Rows from block 11 of a small image inpainting model, named by matrix and row number. Rows with one number belong to one channel. Each number is 128 + 32 x the weight over its row's rms, rounded and kept within 0 to 255. All counts start at 0. Numbers have three digits each.
After each channel's rows are labels from the 100 images, of 14848, where the channel reaches its highest value: "colour at peak" is the nearest of a few named colours to the mean colour under the peak. Only what is clearly more common there than usual is listed. The data: telescope images of galaxies (Galaxy Zoo DECaLS). In brackets: how many of the 100.
# convs0: first 3x3 conv (model.decb.1.0.convs.0.weight, 64x128x3x3, each kernel summed), inputs 0-127
# convs1: second 3x3 conv (model.decb.1.0.convs.1.weight, 64x64x3x3, transposed, each kernel summed), outputs 0-63

convs0.60:168126092163133111107105125108152158114148148126186085099103173124142132139171127096118147065066120179212180133081111122093112116139125192099121099149125134125120144121130098097124172151097141174143235150154123136128181166141110091138095137122067116076153107081136153134120157146077101109081128090124154114145160074147132165105135079104084182092136163084119116083065130070136146102087
convs1.60:126118080087157166088131139096115069102114077173155083138105074131110106088151073126150147092139135168134122104165161114147124098102161097146125158121147123136066116169097063090085155119123212
colour at peak: white (73); pink (26)

convs0.9:151086150051129089175128096131063137063089099047107195070124107138164122140099126102126130127096141082070071136099062134116133133148143114116148078109167108115138112116129071020124095092062166157148128118110093145104145136116058084139118135137129084116088143118110146157131108140102106110159108166122135102151107088125117178098138144088132139073138180125114132169150144110145124120184
convs1.9:178152049125118170166102133148151112126075130091148058107133137185126090141135133120118097082164076084068127149142094107132077060154096143108089088109122134120138150107132172098126128102178103
colour at peak: pink (52); white (45)

convs0.35:099126071132117084141096085136122138181100146185214179173133105186097108211203146161118134122131096150125073087178158123162139147129130143162135084141169115104122145088109193243099118115111126109146120160134154092135162100128134127150092108147112122137116077152135159110119097112119104120074098087125100148152132111121128157108113136098050116198065133128122103126107133130098137138083
convs1.35:171085121087116139133106132115144113145169157100136091150144131148220135120145094126141144123222069130089129240134122121144127160119104151105116106148129150101098120123168104081104188121136152
colour at peak: pink (56); grey (26)

convs0.19:135105078151135120130161063135182190127158139170141129122116177107189177157152130146132110130172173113106158176075162142198181140129081165147144142131144146127095143152142103170141124153113129121162120125168048111157175108135048140149135137139091060068104089139147131062151116108170147134083129133160118128138175173100130120144146160090090131057079101193154146102132158120111130146079
convs1.19:122174066109086164124096110111146114096091101088119121136120091143171111143157091081144056120161065084114092088096079095138079086146088125098118119109098093118126097072100157109109173145089115
colour at peak: pink (52); grey (26)

convs0.16:111135123102150125099151144100095116146141140171132133111147102137135126157092098054150138110098125138123138140181123144152133082137172133119108098141130078161138153117123115121138153156126171128113088118141065165108201145121109123128088145101167116078108095111151114175141120020099152111185255159152123127154151102127152164056159098151096145080149119070122154150102129173143145118106
convs1.16:098107150163169110135162123149136137111136142098111167089145159084146119135153097147082163122173159148078158000150223121120101131122128122111146106124127126139148143111160100146120058087148114
colour at peak: white (87)

convs0.14:073156115132114132070114127106094117155084142128111132117119101121116111122151158117151138155081145135174145147147141122131116115154181167117106120160045125145128131169112119140127142114138138113044071116131112146126123132107192226123166130150165141165096148142126138162153134144148118215026082141118117124110218168132124135068144154218144153150163152140166120104053116137140115109165
convs1.14:191165125135082158149085133167166176166102122111137163115120144165135110141170228084133145156070179145139123096122137110143133128129090186136106136099167094125141201142092126143131076157156127
colour at peak: white (87)

convs0.48:085088130139158153174127107103074151139148143179119075181120097098114156137090140074094085032101148156120125139093090087094122124182111140093097105070156145099122102112161098126119088126149220119121141137110135188133150118134110143126125118113140106104167118095122110089162165088168179090112141106135182119118087149161140135061149105097098131115213205105117112119085104183163103112124
convs1.48:141139126134136059136090142139126188143124119156139081142121126122084164133127144146166134182078153126130142020159166141100162116116167149137152136126159136139203139132142165173128045170160141
colour at peak: white (72); pink (27)

convs0.33:075154120145090098116077074127109145130062139137181182125106107099156142179210133134155132061075137158161130132109126121159126181177124152135148149182159073120098145102148105127081121137098189191151126099109104185145184113135172098126162135136169069083125092109116111155110123100154128072160216144127145105142099129123124153067131108145149122082130163107098121145162130177176099100134
convs1.33:123118164126130117083134109106083214142159150169072144088113156106179167120084102144116140149059146130132135081120210170116185102128162125124159077159159116130128145163126104165106142159140083
colour at peak: white (81)

convs0.62:086123069086125103067110160105108090121117130130110162113099091115127111166094205151161122158079119118168104126116089103099130128126134250147162044135103063124102101136102094075098132120148089117142128103130138125147114102139081081165083140102075187099141155161128149153161144067034093097193096113086098111128154171142119101167117115144139132144148132127114140099152158136114128128129
convs1.62:053172166099158134081104119136096180140044118187105166140159170073106083094071108166124097137111144130177130136095144156112133146154136127069123133159108151157124114147077092154125110134140163
colour at peak: pink (60)

convs0.51:140126159101144109114146158074113084091132101060106098145172108095115091130076110098120100099105160125152067121196079125059114093164163212091130089088147144133147097163095163042061111120104156155112087097090183154124127152117162109101105118092145145149131161103135109204171154121114128098119125145157158129130101137128089148142103113129147169138165156129121148103063134066193103132145
convs1.51:183100109135145192132180152128139106098159126086140104079121077174189086118162113128151147091213105138091127166146110102144123144108077150146108139109101125126078124104155135070124198100140093
colour at peak: pink (32); grey (29)

convs0.47:150125167132135104136100052113107132230128141162170166187122098175141107155153078068097133029121120125107118134157123146155124089132053145168112155068183118143152123111139191182146098128071159079120084135108075143090148137125126151100107123120159104139089081089142101114130127115150177148076113109159174140138083201129112176107144115167123151106139137086132149153122129113138130107150
convs1.47:099186111095141092126050099107120180127096148139141074192096100176105074136086113124103131152074105108127147159136098120117119090085171129094160103192135131087126120134098088155095079122164149
colour at peak: pink (48); white (41)

convs0.20:068124101154151137128153128131063109067068076090056112100088051128089092111104141110146077142132146133124127121093111103117107085156134164142088113131084106115172115166122136083114132112063170116077000100085146150128093115100135105166111133115151145158102131134128103122137153145150142075154160123146143119112098162140092098148110099128208097146159079114149123122168128193124082149130
convs1.20:134093107130164156137214143157163090061152166136137144081178130109174145106068148126131177132166117149128102169113085117140096134089098124147130112062144146137091146108201129085149161179133117
colour at peak: pink (52); white (35)

convs0.38:123141172137148150129148159098091103152120133087065100102099082145138145115040103072136058053103171117119169139102090112094121087157181189124103142092112116167158090170142123044078126128123083134156113097103108158150106135118137161120101141124154108119144130117142096088187142146156165135148034165162160137124130128109112166120151092125131144061193134144126136151063125154151119098173
convs1.38:157156138138140106110026126140124136156108093135169117131082104132050188140161169095132121139135156131093126102146087121116121071134124130139074159099134146111195110175134200110104066143124146
colour at peak: pink (40); white (33)

convs0.4:135127181124086126134089170116131111081096123080068103072126105106109136103108176201148103192125159149161169125076131103093117146108182137116139119136102164114136110117119031057097106137189181167134133120093137144139117125122134078096110137128173093097179173117088097228155132139159110109171158137165130087127057081109131158140119140134191151094144124136105122151097107122148109127154
convs1.4:092203117152107119108074134122129149083116084161119137130121108131089122156067132100093119132037171119136083079103126108148117104115092112101174141158156068089154103118104102182148072155122095
colour at peak: white (78)

convs0.25:082177097124119087099127139155148111223086140110126101171137102145104098139190128142155140156115113164173132139157137103135107125127134166131125137164073111158112127143099173184098146157139110198123116131116255112144071115113160091163162124148139150187140137132106151127110127177139071116189016146146138139118113064086116112130111179101136122174134118155138123106133109146134111137139
convs1.25:125133155114132082117154047153117118156142145117195135163132122092185110117140088110153124163134104152137104097136022138135118100118123097132130049116117115146172165150146131141123160045162090
colour at peak: white (95)

convs0.43:082134177120129148114110159138122170111090108053114102076127055078113123145139158144135154155124167084126162140077149124138128140110109105091132113145150156106113139173138035064127120115114232115106129115119134218120143168139097158117142124125170145117106147111122115230160152128101105161172148186105087124084133124105144174147157144172179160086163151155128141168125129130159115139179
convs1.43:174064122107142093127081119130137185149144159125108107178129110132223195116131108152139125200172102148089114140155194131127113163107119136144172119139162148122131141152128150139123197181160154
colour at peak: white (91)

convs0.39:154137100118160131120119110101127086119143134159127119098115110161128130243088182067171128089104140121126129117136125118136157000124255253167127131084193130141130138123116114124121113125129081144135131125125132124127109126131127130120119130123147131125106123129117126131124124121116128145127125137130141119134122138126124131137124137145121132133121125127126123144145134125131123127135
convs1.39:127130111090117152130149110137084110147103176141088098136242147087131140073105080108119152121107057097150125133100117139090125115222136083084108106134160141163129133158116073150115137117104153
colour at peak: pink (57)

convs0.37:131124067131120115138132121094123085116132113115146138178136127119154150160138116074141125086087102144136131111155110117112093043142130218115118138116103070146144130148136172126098121129060094158085063137137074133096158133087128145162123109127103087184208098126106142023124087050151166102038108169164154124139121137162103133082140091124095129132183131140159102133133137143150084120114
convs1.37:119099143102126167114094155127093171121169144192165106119172161075092153128085113134120119124108094107105120114047089143118206109177112131110106173145098141097163130106162107123208127158142076
colour at peak: white (69); pink (30)

convs0.59:163121159111095149102134144107130152101100156127092169138132103131134124108174137080125113060094144140146131172047109084146103150096151153145123122157077128121097126092115055105138133144109215161114140127127086132130145142107165180082115105096177082077146174131075105167193120116132110171125042134163151138120134135108118174090154098114196183119175152112113142138173110085155122107213
convs1.59:157119076078108131127063146088120121128138091126116072188120110113188143103133077113114132175162072087124136135086174099119118113142134105116133119209142104119104104143124098092079193186109151
colour at peak: white (74); pink (26)

convs0.3:127101115122127134136113119120089100160109121121094125156146095099153147118120159155146112073042094140153082135085103132084101119159107138083115128165073093098075113122147111102113118142109038125139134102129145155148158149116138118110140122120104107091131153139138150127182137099179110119150074210170163142129122107138130123104154131101065151108249232129135158083102121184191147092093
convs1.3:122135129154143067143080124149126177160125142146110110173152135108140164113139111146106118211081126142137131061141200150083114117148154116148184121146175135173190170157113146165113089184117178
colour at peak: white (93)

convs0.34:125110137095088102114107118096158113081076107066138083067123108081134174126179112195169012158103135148128185146103167117102094106147140128131132117143148101105132177138142068115138118143092089089147171133115142125139140068157087115130088170124134041099161086172140148151138170109118139102096118133121126105105085211118151125114157199140112146064140113087108136137102135141099116094135
convs1.34:202078093109113192153166116131156099107144159085152044077139100133115115153171137110131144084177098122082139167147089128149114126149117167143084138086137164126135135102147160057110151078126119
colour at peak: pink (61); white (34)

convs0.22:109094039150045087085102113124128106101101135109149112139102125085127131221117195137178093124090123141171140128123100123141161091141198255163140119108116033104119123092118124106117087125118071126143110114133160119150145132129105120125133132143125104139142113138148127139122142125140145107123139139116133129120100156133125112131118100121115123133133134116120126110109121122114127114102
convs1.22:149137146062143144124144121152089125155115147141104079128211136079096152110116118104120132117041087123150117084128120118150153128248133105117131151147187169171162134113117091168133129134130117
colour at peak: pink (59)

convs0.32:104106128098135151122130188058055080129128087074021126110117070092146153081048110124115116095083159139092149152125098107097139094144169170102101147140104101136143114199139088032122115109169165125104108103113098161149116153108129109088095137101140133101115164120105096124170137126145148131142120117176155101117135163132084136114145085132206160094179124151141142116064135158157105123134
convs1.32:110115168156142023146115135170105148185162135178129166128078129132089175163154176149132124118100184187128120177155142143140136163097143114157165129129160147108186147157147158193126113111144133
colour at peak: white (71); pink (28)

convs0.55:063173143089123052076135130070073102090092067059100160117124069061132123102148090099137136125136146135127100142165094129031110016144144147080100119146109130156138103165126138075108165130020148101151049112107100164103114104109132106139141125109142147150103134087087116111145131128136133129135114149173135132135117143126101132127127117162152135120159120137126135132145132190155100150140
convs1.55:179100107113112235144124158155157068132141130121157111064142098147134116140180128149163153104197127157114121151139095123163173124150148143144092201085126168165092129136120135067142165129145123
colour at peak: white (58); pink (42)

convs0.54:104104077113138151094145108124118127179121097191163187085144117141135125115131083074140156092064151094127111142123138134132128088164147124119135078107142068122140136116151147173106171096059107106162124132118141129120146157145120105177121126137078178091110154148142166015157147063141158055132135068136130123115105123106150125105111106095060074131194161095129119135204157148123124140067
convs1.54:114084147158117153137164136176141108104172178113164169110107116155114124156170165142123173137156166197104137118119133104167158154093108157162109163100092162097092098104160137114196216125122068
colour at peak: pink (50); white (49)