Rows from block 8 of a small image inpainting model, named by matrix and row number. Rows with one number belong to one channel. Each number is 200 + 20 x the weight over its row's rms, rounded and kept within 0 to 999. All counts start at 0.
After each channel's rows are labels from the 100 images, of 14848, where the channel reaches its highest value: "responds to" is what is common among them. Only what is clearly more common there than usual is listed. The data: telescope images of galaxies (Galaxy Zoo DECaLS). In brackets: how many of the 100.
# convs0: first 3x3 conv (model.decb.0.0.convs.0.weight, 128x256x3x3, each kernel summed), inputs 52-103
# convs1: second 3x3 conv (model.decb.0.0.convs.1.weight, 128x128x3x3, transposed, each kernel summed), outputs 64-127

convs0.3,245,203,195,214,210,229,212,179,226,180,174,188,204,210,206,186,198,250,180,224,197,200,207,233,201,215,207,219,192,199,218,211,201,193,219,224,217,209,211,188,184,206,211,214,187,209,231,234,198,198,180,180
convs1.3,211,184,203,187,191,189,200,200,182,240,221,207,185,199,229,202,198,224,197,220,204,199,201,206,187,215,219,190,168,219,179,209,203,174,193,238,171,179,167,164,210,187,179,227,183,214,182,186,199,193,219,214,207,178,219,165,177,188,206,177,244,217,195,191
responds to: edge-on disk: yes (31)

convs0.54,202,199,215,213,184,217,243,212,220,214,197,215,201,216,202,194,156,183,190,200,220,174,211,212,185,205,201,200,179,172,196,175,146,228,230,215,209,186,205,186,178,193,208,196,207,203,188,189,186,182,217,188
convs1.54,195,218,173,206,178,206,186,180,213,191,205,199,199,192,175,183,156,214,200,190,193,182,213,229,186,147,191,203,198,183,216,196,176,202,224,197,169,208,199,228,186,200,192,217,173,192,207,207,234,204,171,212,222,179,213,172,204,164,196,209,201,218,170,177
responds to: shape: featured or disk (74); edge-on disk: no (62); bulge size: small (31)

convs0.70,144,227,196,213,210,198,196,190,215,198,171,187,175,208,208,184,192,191,207,227,186,195,190,240,207,206,216,175,191,223,236,199,215,207,221,210,207,197,194,218,199,176,189,176,180,206,203,148,218,224,212,214
convs1.70,182,197,186,196,189,203,200,194,162,182,195,184,173,187,190,253,215,234,237,232,229,237,175,197,194,160,176,198,184,179,190,234,244,209,232,200,215,179,195,191,206,133,206,182,216,209,204,206,180,208,184,195,194,177,169,211,196,187,188,199,204,167,192,160
responds to: shape: featured or disk (66); edge-on disk: no (56); spiral arms: yes (48)

convs0.121,218,177,206,213,218,212,212,243,194,187,204,184,199,187,188,178,129,212,172,233,148,209,240,231,228,181,195,203,172,197,229,217,204,190,241,208,222,188,192,194,172,186,179,205,203,194,209,220,218,183,219,203
convs1.121,231,186,190,168,217,195,183,193,179,184,198,180,203,203,170,173,211,210,154,197,184,189,217,182,192,208,184,202,169,222,209,174,204,182,208,209,213,231,159,171,186,211,190,185,213,225,189,200,189,207,211,182,211,201,219,191,195,190,190,203,189,167,189,234
responds to: edge-on disk: yes (36); roundness: cigar-shaped (31)

convs0.39,198,190,218,209,216,201,197,209,222,198,203,224,215,210,194,199,180,181,218,184,243,159,230,207,202,221,190,198,198,200,225,209,202,157,232,231,177,174,190,217,223,191,211,206,208,213,224,173,210,188,214,194
convs1.39,203,190,200,179,195,175,173,217,212,198,216,203,175,163,247,202,184,203,209,204,195,168,166,201,203,209,176,231,185,182,203,183,185,186,213,182,184,201,188,236,192,241,219,142,172,212,192,195,176,169,176,179,197,176,217,192,150,221,211,188,208,182,182,214
responds to: roundness: cigar-shaped (26)

convs0.106,187,188,205,176,199,224,175,196,184,195,147,227,228,200,211,204,205,224,196,209,168,173,194,206,212,208,204,183,202,207,198,197,187,231,203,184,202,189,214,213,203,203,219,197,209,203,212,172,204,193,209,195
convs1.106,174,226,212,162,195,237,180,176,195,209,189,205,191,175,211,238,193,201,200,226,207,209,199,175,214,197,173,170,172,194,191,175,180,205,214,200,143,192,191,216,198,224,191,193,222,217,168,186,192,215,196,179,216,220,193,222,189,181,211,183,180,226,168,171
responds to: shape: featured or disk (69); spiral arms: yes (54); spiral winding: tight (32)

convs0.63,206,158,151,209,193,205,198,220,224,179,222,187,227,150,198,197,172,218,172,213,196,202,226,209,176,202,174,203,202,196,188,218,192,223,194,206,177,158,204,197,203,197,179,172,185,184,252,215,210,197,196,187
convs1.63,185,169,176,199,204,182,182,215,188,176,200,215,207,168,130,166,216,212,194,212,186,189,219,211,202,166,216,211,197,202,165,163,186,177,212,228,194,182,169,219,199,179,202,207,208,179,196,205,207,229,218,165,204,178,170,211,214,181,187,186,177,197,218,205
responds to: roundness: cigar-shaped (40); edge-on disk: yes (26)

convs0.93,190,203,208,201,204,221,257,187,175,183,188,191,186,217,190,192,164,209,177,191,197,164,178,258,184,165,183,229,205,207,206,212,130,210,213,166,241,195,196,161,202,186,188,210,209,215,207,179,202,190,201,223
convs1.93,213,182,217,192,195,198,197,188,198,186,198,214,200,238,195,204,195,158,177,172,213,206,156,180,246,214,173,221,179,213,205,181,182,188,210,179,224,222,195,182,185,189,169,251,196,181,192,186,220,203,210,229,189,240,196,227,161,198,179,181,188,189,193,177
responds to: shape: featured or disk (79); edge-on disk: no (73); spiral arms: yes (63)

convs0.111,186,151,170,184,190,193,228,221,210,204,211,167,219,164,195,201,171,193,203,205,164,223,190,187,202,205,194,209,218,180,226,225,228,234,166,190,175,165,174,219,196,183,173,179,189,187,209,206,207,175,184,205
convs1.111,186,233,191,199,216,193,167,204,216,209,180,195,227,226,178,209,206,171,220,201,174,161,200,184,204,190,209,223,190,189,173,168,168,237,211,187,217,194,221,180,203,208,228,209,235,187,241,211,169,211,208,175,206,240,192,198,198,192,208,206,173,162,207,202
responds to: roundness: cigar-shaped (29)

convs0.19,183,210,194,186,200,219,229,250,166,203,209,189,206,170,194,210,205,157,204,170,200,192,223,176,212,184,181,226,199,213,183,189,174,207,180,156,176,170,181,199,200,209,158,186,194,160,193,189,213,231,166,193
convs1.19,229,196,182,208,219,203,179,187,195,210,203,191,194,229,199,210,184,188,184,214,167,217,184,230,211,161,207,191,242,222,204,227,198,204,212,193,219,175,165,177,229,201,189,235,185,208,225,197,192,213,181,244,166,203,200,221,206,205,185,191,172,213,189,233
responds to: roundness: cigar-shaped (27)

convs0.17,195,154,187,160,199,243,207,220,164,198,180,198,188,204,211,192,197,173,193,196,212,209,173,237,221,177,203,224,210,183,230,171,175,223,173,180,176,204,195,177,197,223,177,208,192,187,197,235,207,211,174,207
convs1.17,160,233,195,193,216,208,227,189,171,198,238,206,214,184,181,217,210,238,191,251,203,191,188,220,215,182,219,166,231,156,210,213,172,198,221,198,183,190,213,235,184,207,191,197,158,184,225,189,186,208,208,199,188,188,184,184,239,209,233,193,168,222,180,230
responds to: edge-on disk: yes (25); roundness: cigar-shaped (25)

convs0.27,206,191,248,194,209,192,169,204,201,203,167,194,199,188,215,205,205,212,226,213,207,194,227,240,209,211,207,193,200,183,236,220,200,218,226,201,219,204,213,184,205,166,201,199,208,207,218,198,190,213,221,203
convs1.27,190,181,209,201,207,193,189,213,177,238,187,206,218,192,201,180,189,181,154,202,187,203,217,190,166,191,228,208,207,191,192,151,193,216,186,197,209,206,201,168,185,188,166,202,176,153,207,175,218,189,219,205,220,222,218,189,183,204,218,206,185,184,206,224
responds to: edge-on disk: yes (35)

convs0.41,193,211,203,210,206,218,215,158,180,203,199,193,145,253,195,205,251,194,212,231,203,191,169,164,200,205,192,184,204,188,218,211,190,197,194,163,238,191,209,204,186,182,164,196,206,200,201,184,224,188,180,204
convs1.41,199,151,208,226,177,217,162,198,205,158,217,205,174,214,228,197,191,225,190,225,189,182,178,181,218,189,195,219,180,189,215,209,211,180,218,203,198,218,187,204,197,216,213,174,201,247,218,219,169,193,189,227,196,197,203,217,240,191,193,203,185,203,155,182
responds to: edge-on disk: yes (38); roundness: cigar-shaped (31)

convs0.107,217,178,253,205,191,205,234,176,226,194,180,190,169,217,207,211,220,217,202,221,221,170,180,246,206,186,192,193,201,208,198,195,192,211,221,184,193,201,228,231,204,143,230,207,190,217,218,186,177,232,223,206
convs1.107,176,197,206,200,202,172,228,194,192,205,206,213,191,211,200,189,192,206,204,193,208,184,171,203,209,174,189,212,186,201,224,233,178,210,196,186,209,203,185,200,185,202,211,191,170,185,191,215,185,201,194,186,196,185,183,174,229,129,224,163,190,178,218,204
responds to: shape: featured or disk (79); edge-on disk: no (76); spiral arms: yes (57)

convs0.60,213,237,142,203,213,202,212,168,216,187,193,169,212,192,185,197,204,199,180,198,173,174,189,179,213,193,214,211,183,212,213,193,213,177,195,203,191,205,191,199,195,191,215,189,203,173,190,163,191,198,216,199
convs1.60,218,210,229,207,178,172,204,157,191,201,215,195,219,192,185,187,210,199,182,221,203,228,239,184,213,199,221,183,252,236,197,206,194,193,222,211,224,198,158,190,192,204,228,211,214,196,145,229,196,189,225,181,202,206,195,185,213,165,219,181,200,199,177,166
responds to: shape: featured or disk (66); edge-on disk: no (63); spiral arms: yes (54)

convs0.75,223,189,199,212,191,216,179,206,173,222,136,219,252,195,191,199,195,179,238,188,207,184,217,234,202,167,183,182,191,226,196,193,206,216,219,196,196,227,205,199,218,191,166,159,193,216,244,187,163,229,205,211
convs1.75,197,193,240,209,256,196,174,187,188,181,194,211,177,186,189,183,212,224,216,197,218,195,211,207,223,217,173,231,197,191,199,172,238,223,222,196,180,191,176,198,188,200,194,202,158,239,207,212,195,214,183,209,193,172,181,196,176,175,215,207,239,224,239,164
responds to: shape: featured or disk (64); edge-on disk: no (57); spiral arms: yes (41)

convs0.81,131,218,213,188,197,193,247,168,222,211,223,209,179,205,175,213,241,213,215,176,162,225,147,186,215,182,222,188,181,223,189,204,193,216,205,212,196,225,216,216,206,173,221,171,195,185,151,168,206,232,213,226
convs1.81,194,225,209,204,225,182,198,197,188,196,173,177,247,195,201,205,203,225,182,220,234,201,205,144,196,166,214,211,203,232,238,180,192,200,231,213,201,245,172,191,187,206,208,183,187,180,217,194,197,211,206,177,211,198,215,190,229,226,187,191,201,203,181,203
responds to: edge-on disk: yes (30)

convs0.122,203,219,189,192,160,188,218,192,202,203,222,194,193,194,198,187,223,193,232,199,151,182,167,172,200,182,170,174,204,199,214,187,180,195,231,220,181,203,188,188,188,184,212,224,194,188,185,199,184,208,182,169
convs1.122,165,221,184,185,181,233,218,211,179,191,199,171,199,189,238,206,192,226,182,206,198,194,225,204,188,178,207,215,203,222,192,280,185,221,218,189,213,209,205,189,172,201,179,203,201,182,223,194,186,213,187,183,211,197,207,233,219,197,172,200,209,192,179,219
responds to: roundness: cigar-shaped (31); edge-on disk: yes (30)

convs0.49,204,214,154,190,188,192,181,163,209,204,195,178,184,189,210,187,224,198,209,201,220,244,158,240,194,214,209,178,201,223,203,214,217,213,187,162,203,196,215,191,203,218,189,206,188,184,201,198,224,212,191,218
convs1.49,201,189,204,187,187,197,204,186,204,176,198,218,156,160,158,185,193,223,208,232,203,215,220,209,216,216,182,201,173,171,202,189,180,165,151,208,184,167,176,195,159,214,226,174,218,198,174,200,193,192,204,186,210,210,195,186,204,212,207,196,191,196,215,202
responds to: roundness: cigar-shaped (38)

convs0.33,233,189,212,168,206,226,175,201,201,231,222,215,232,204,201,219,197,183,200,215,211,200,231,207,212,196,196,180,206,192,206,187,160,194,202,187,173,160,205,179,196,199,189,193,214,206,207,204,198,195,210,194
convs1.33,189,240,205,177,173,209,196,177,205,212,183,190,175,226,205,243,181,193,224,214,171,200,146,213,244,186,173,204,201,203,221,193,212,189,185,172,182,182,183,219,185,187,165,214,178,195,199,191,189,217,191,200,218,208,211,163,212,241,186,172,182,204,201,179
responds to: edge-on disk: yes (27); roundness: cigar-shaped (26)

convs0.109,185,155,217,172,206,151,192,185,204,169,168,167,220,194,192,181,206,200,174,199,212,194,197,243,195,172,171,191,201,166,200,194,179,159,210,230,189,200,195,206,171,175,243,189,185,231,215,199,189,164,192,192
convs1.109,219,219,179,178,200,207,206,198,190,246,205,198,203,226,193,206,184,168,215,219,208,187,232,192,206,194,251,207,142,186,181,240,189,187,199,188,188,190,165,235,168,199,169,209,207,184,235,239,194,190,177,216,195,175,165,194,171,209,194,195,181,200,193,189
responds to: roundness: cigar-shaped (39); edge-on disk: yes (35)

convs0.126,241,182,198,181,214,186,185,225,196,217,218,210,258,189,217,198,198,185,229,250,173,216,237,200,202,221,193,184,186,187,226,223,225,223,194,220,169,183,186,185,205,216,184,215,216,205,231,208,213,209,196,210
convs1.126,185,147,182,198,227,196,209,212,200,203,196,163,182,191,176,183,204,189,149,177,182,199,193,211,201,181,177,182,170,179,223,187,184,182,228,205,208,198,251,182,188,220,229,194,213,194,218,211,209,206,198,199,205,213,207,184,188,186,179,212,197,156,238,229
responds to: shape: featured or disk (64); edge-on disk: yes (25)

convs0.124,235,211,193,196,227,201,187,170,189,203,181,194,222,215,198,207,230,197,240,197,178,210,215,203,226,217,178,194,205,179,184,183,219,193,209,198,218,197,203,209,210,221,184,203,229,189,206,199,192,196,213,165
convs1.124,199,167,210,179,210,213,227,163,212,162,206,168,185,199,208,150,180,177,214,153,143,216,185,190,198,233,177,221,221,224,196,200,174,180,172,194,201,204,179,198,168,209,202,195,209,219,179,202,230,202,197,212,195,183,224,176,212,169,179,170,220,192,190,198
responds to: edge-on disk: yes (35)

convs0.76,189,179,171,198,185,246,230,170,200,184,212,202,216,192,202,198,209,215,207,217,185,215,181,193,189,206,212,174,173,197,184,211,194,220,193,200,232,204,205,198,191,213,231,200,179,200,197,195,201,175,201,220
convs1.76,214,180,210,199,218,193,183,204,171,220,183,186,205,190,183,197,149,191,233,193,203,214,199,197,218,220,197,207,203,201,204,209,198,219,173,226,197,186,210,212,203,210,201,210,187,233,217,202,200,228,199,212,187,206,169,207,148,224,186,179,235,184,223,199
responds to: roundness: cigar-shaped (33)

convs0.35,185,188,216,196,191,210,240,218,184,218,203,198,205,200,195,217,200,168,228,214,198,227,183,211,203,171,190,223,191,201,219,210,214,194,115,170,171,222,199,201,201,201,204,176,200,223,208,194,191,223,217,206
convs1.35,196,200,198,187,261,162,179,200,175,198,197,194,206,178,233,226,233,195,183,205,198,182,218,227,167,174,203,203,209,181,177,172,180,208,225,214,210,188,148,165,197,214,166,253,196,199,213,214,199,206,198,201,182,191,223,188,229,199,194,227,183,224,188,184
responds to: edge-on disk: yes (32); roundness: cigar-shaped (26)

convs0.6,194,183,198,199,173,194,179,190,175,193,205,177,202,225,203,207,227,203,196,179,200,135,192,165,173,208,196,227,214,199,200,196,197,201,194,208,209,182,175,210,186,212,202,208,205,190,203,235,201,197,184,206
convs1.6,199,220,190,196,199,200,190,199,213,186,197,188,221,225,224,213,194,211,217,207,174,212,182,160,199,189,218,199,156,211,176,193,217,198,180,207,213,193,209,201,134,185,158,194,236,208,178,189,204,185,183,213,190,213,194,197,228,194,205,215,180,189,187,168
responds to: roundness: cigar-shaped (29); edge-on disk: yes (27)

convs0.112,169,194,169,195,210,198,187,255,225,209,217,188,219,211,195,195,125,191,143,218,179,195,235,208,179,193,187,210,224,210,192,201,180,201,216,204,178,208,213,189,189,236,215,206,195,182,188,186,183,201,200,199
convs1.112,189,187,187,185,195,174,178,203,189,201,194,172,229,200,187,208,169,195,171,201,200,199,144,234,235,180,196,186,199,200,216,200,213,184,222,200,211,204,179,210,201,188,157,188,209,206,194,227,204,228,188,207,197,189,219,172,217,151,230,228,199,214,201,174
responds to: edge-on disk: yes (33); roundness: cigar-shaped (31)

convs0.10,153,219,204,201,203,175,183,153,226,189,152,199,170,215,208,202,183,202,197,206,215,223,121,241,214,222,210,181,188,211,204,197,189,212,196,184,226,218,212,219,212,190,212,197,192,171,213,119,181,219,198,207
convs1.10,181,197,215,206,221,227,223,200,204,214,204,214,165,166,187,199,201,203,205,202,193,186,173,223,223,219,167,216,197,191,168,199,216,188,203,202,173,174,209,196,227,204,187,213,206,231,203,198,210,214,188,196,200,169,219,171,184,166,184,166,205,195,212,187
responds to: shape: featured or disk (64)

convs0.20,210,185,170,169,217,179,202,194,182,213,169,187,182,222,209,231,226,220,168,185,193,188,210,209,215,193,229,170,193,210,233,190,200,207,194,168,216,214,223,203,223,190,186,187,203,204,216,200,198,202,187,217
convs1.20,138,196,283,186,199,214,205,216,187,183,183,196,180,178,208,207,189,217,236,197,216,209,198,196,191,205,200,207,225,199,182,204,216,204,173,186,202,207,209,179,188,233,224,217,186,228,182,206,194,219,160,179,205,193,191,195,211,270,158,196,208,190,208,206
responds to: shape: featured or disk (71); edge-on disk: yes (31)

convs0.32,198,253,183,199,191,195,249,218,224,209,222,209,171,179,204,215,223,199,212,190,204,207,185,193,195,195,199,204,190,203,184,196,214,237,197,203,181,234,201,189,200,189,179,182,191,185,153,160,190,239,186,211
convs1.32,229,201,247,226,197,189,191,200,187,183,172,193,206,211,197,219,207,203,176,187,228,188,212,178,226,185,173,234,192,231,214,170,176,193,187,204,193,218,201,162,200,185,225,218,162,224,242,186,178,226,194,205,215,226,185,224,225,198,183,209,199,191,205,237
responds to: shape: featured or disk (61); edge-on disk: yes (28)

convs0.23,164,248,193,177,191,175,209,169,205,200,208,196,188,213,185,206,211,202,235,171,212,215,154,172,214,238,235,170,171,212,168,204,200,187,172,203,211,208,184,199,206,195,193,222,203,195,172,163,216,199,206,187
convs1.23,198,163,173,199,194,200,165,201,185,178,194,199,153,160,168,198,198,230,200,227,235,212,191,202,206,192,194,185,174,194,209,211,185,180,177,208,181,190,196,201,205,192,225,211,210,204,158,209,180,197,218,189,216,166,175,164,210,202,216,197,189,210,208,188
responds to: edge-on disk: yes (34); roundness: cigar-shaped (31)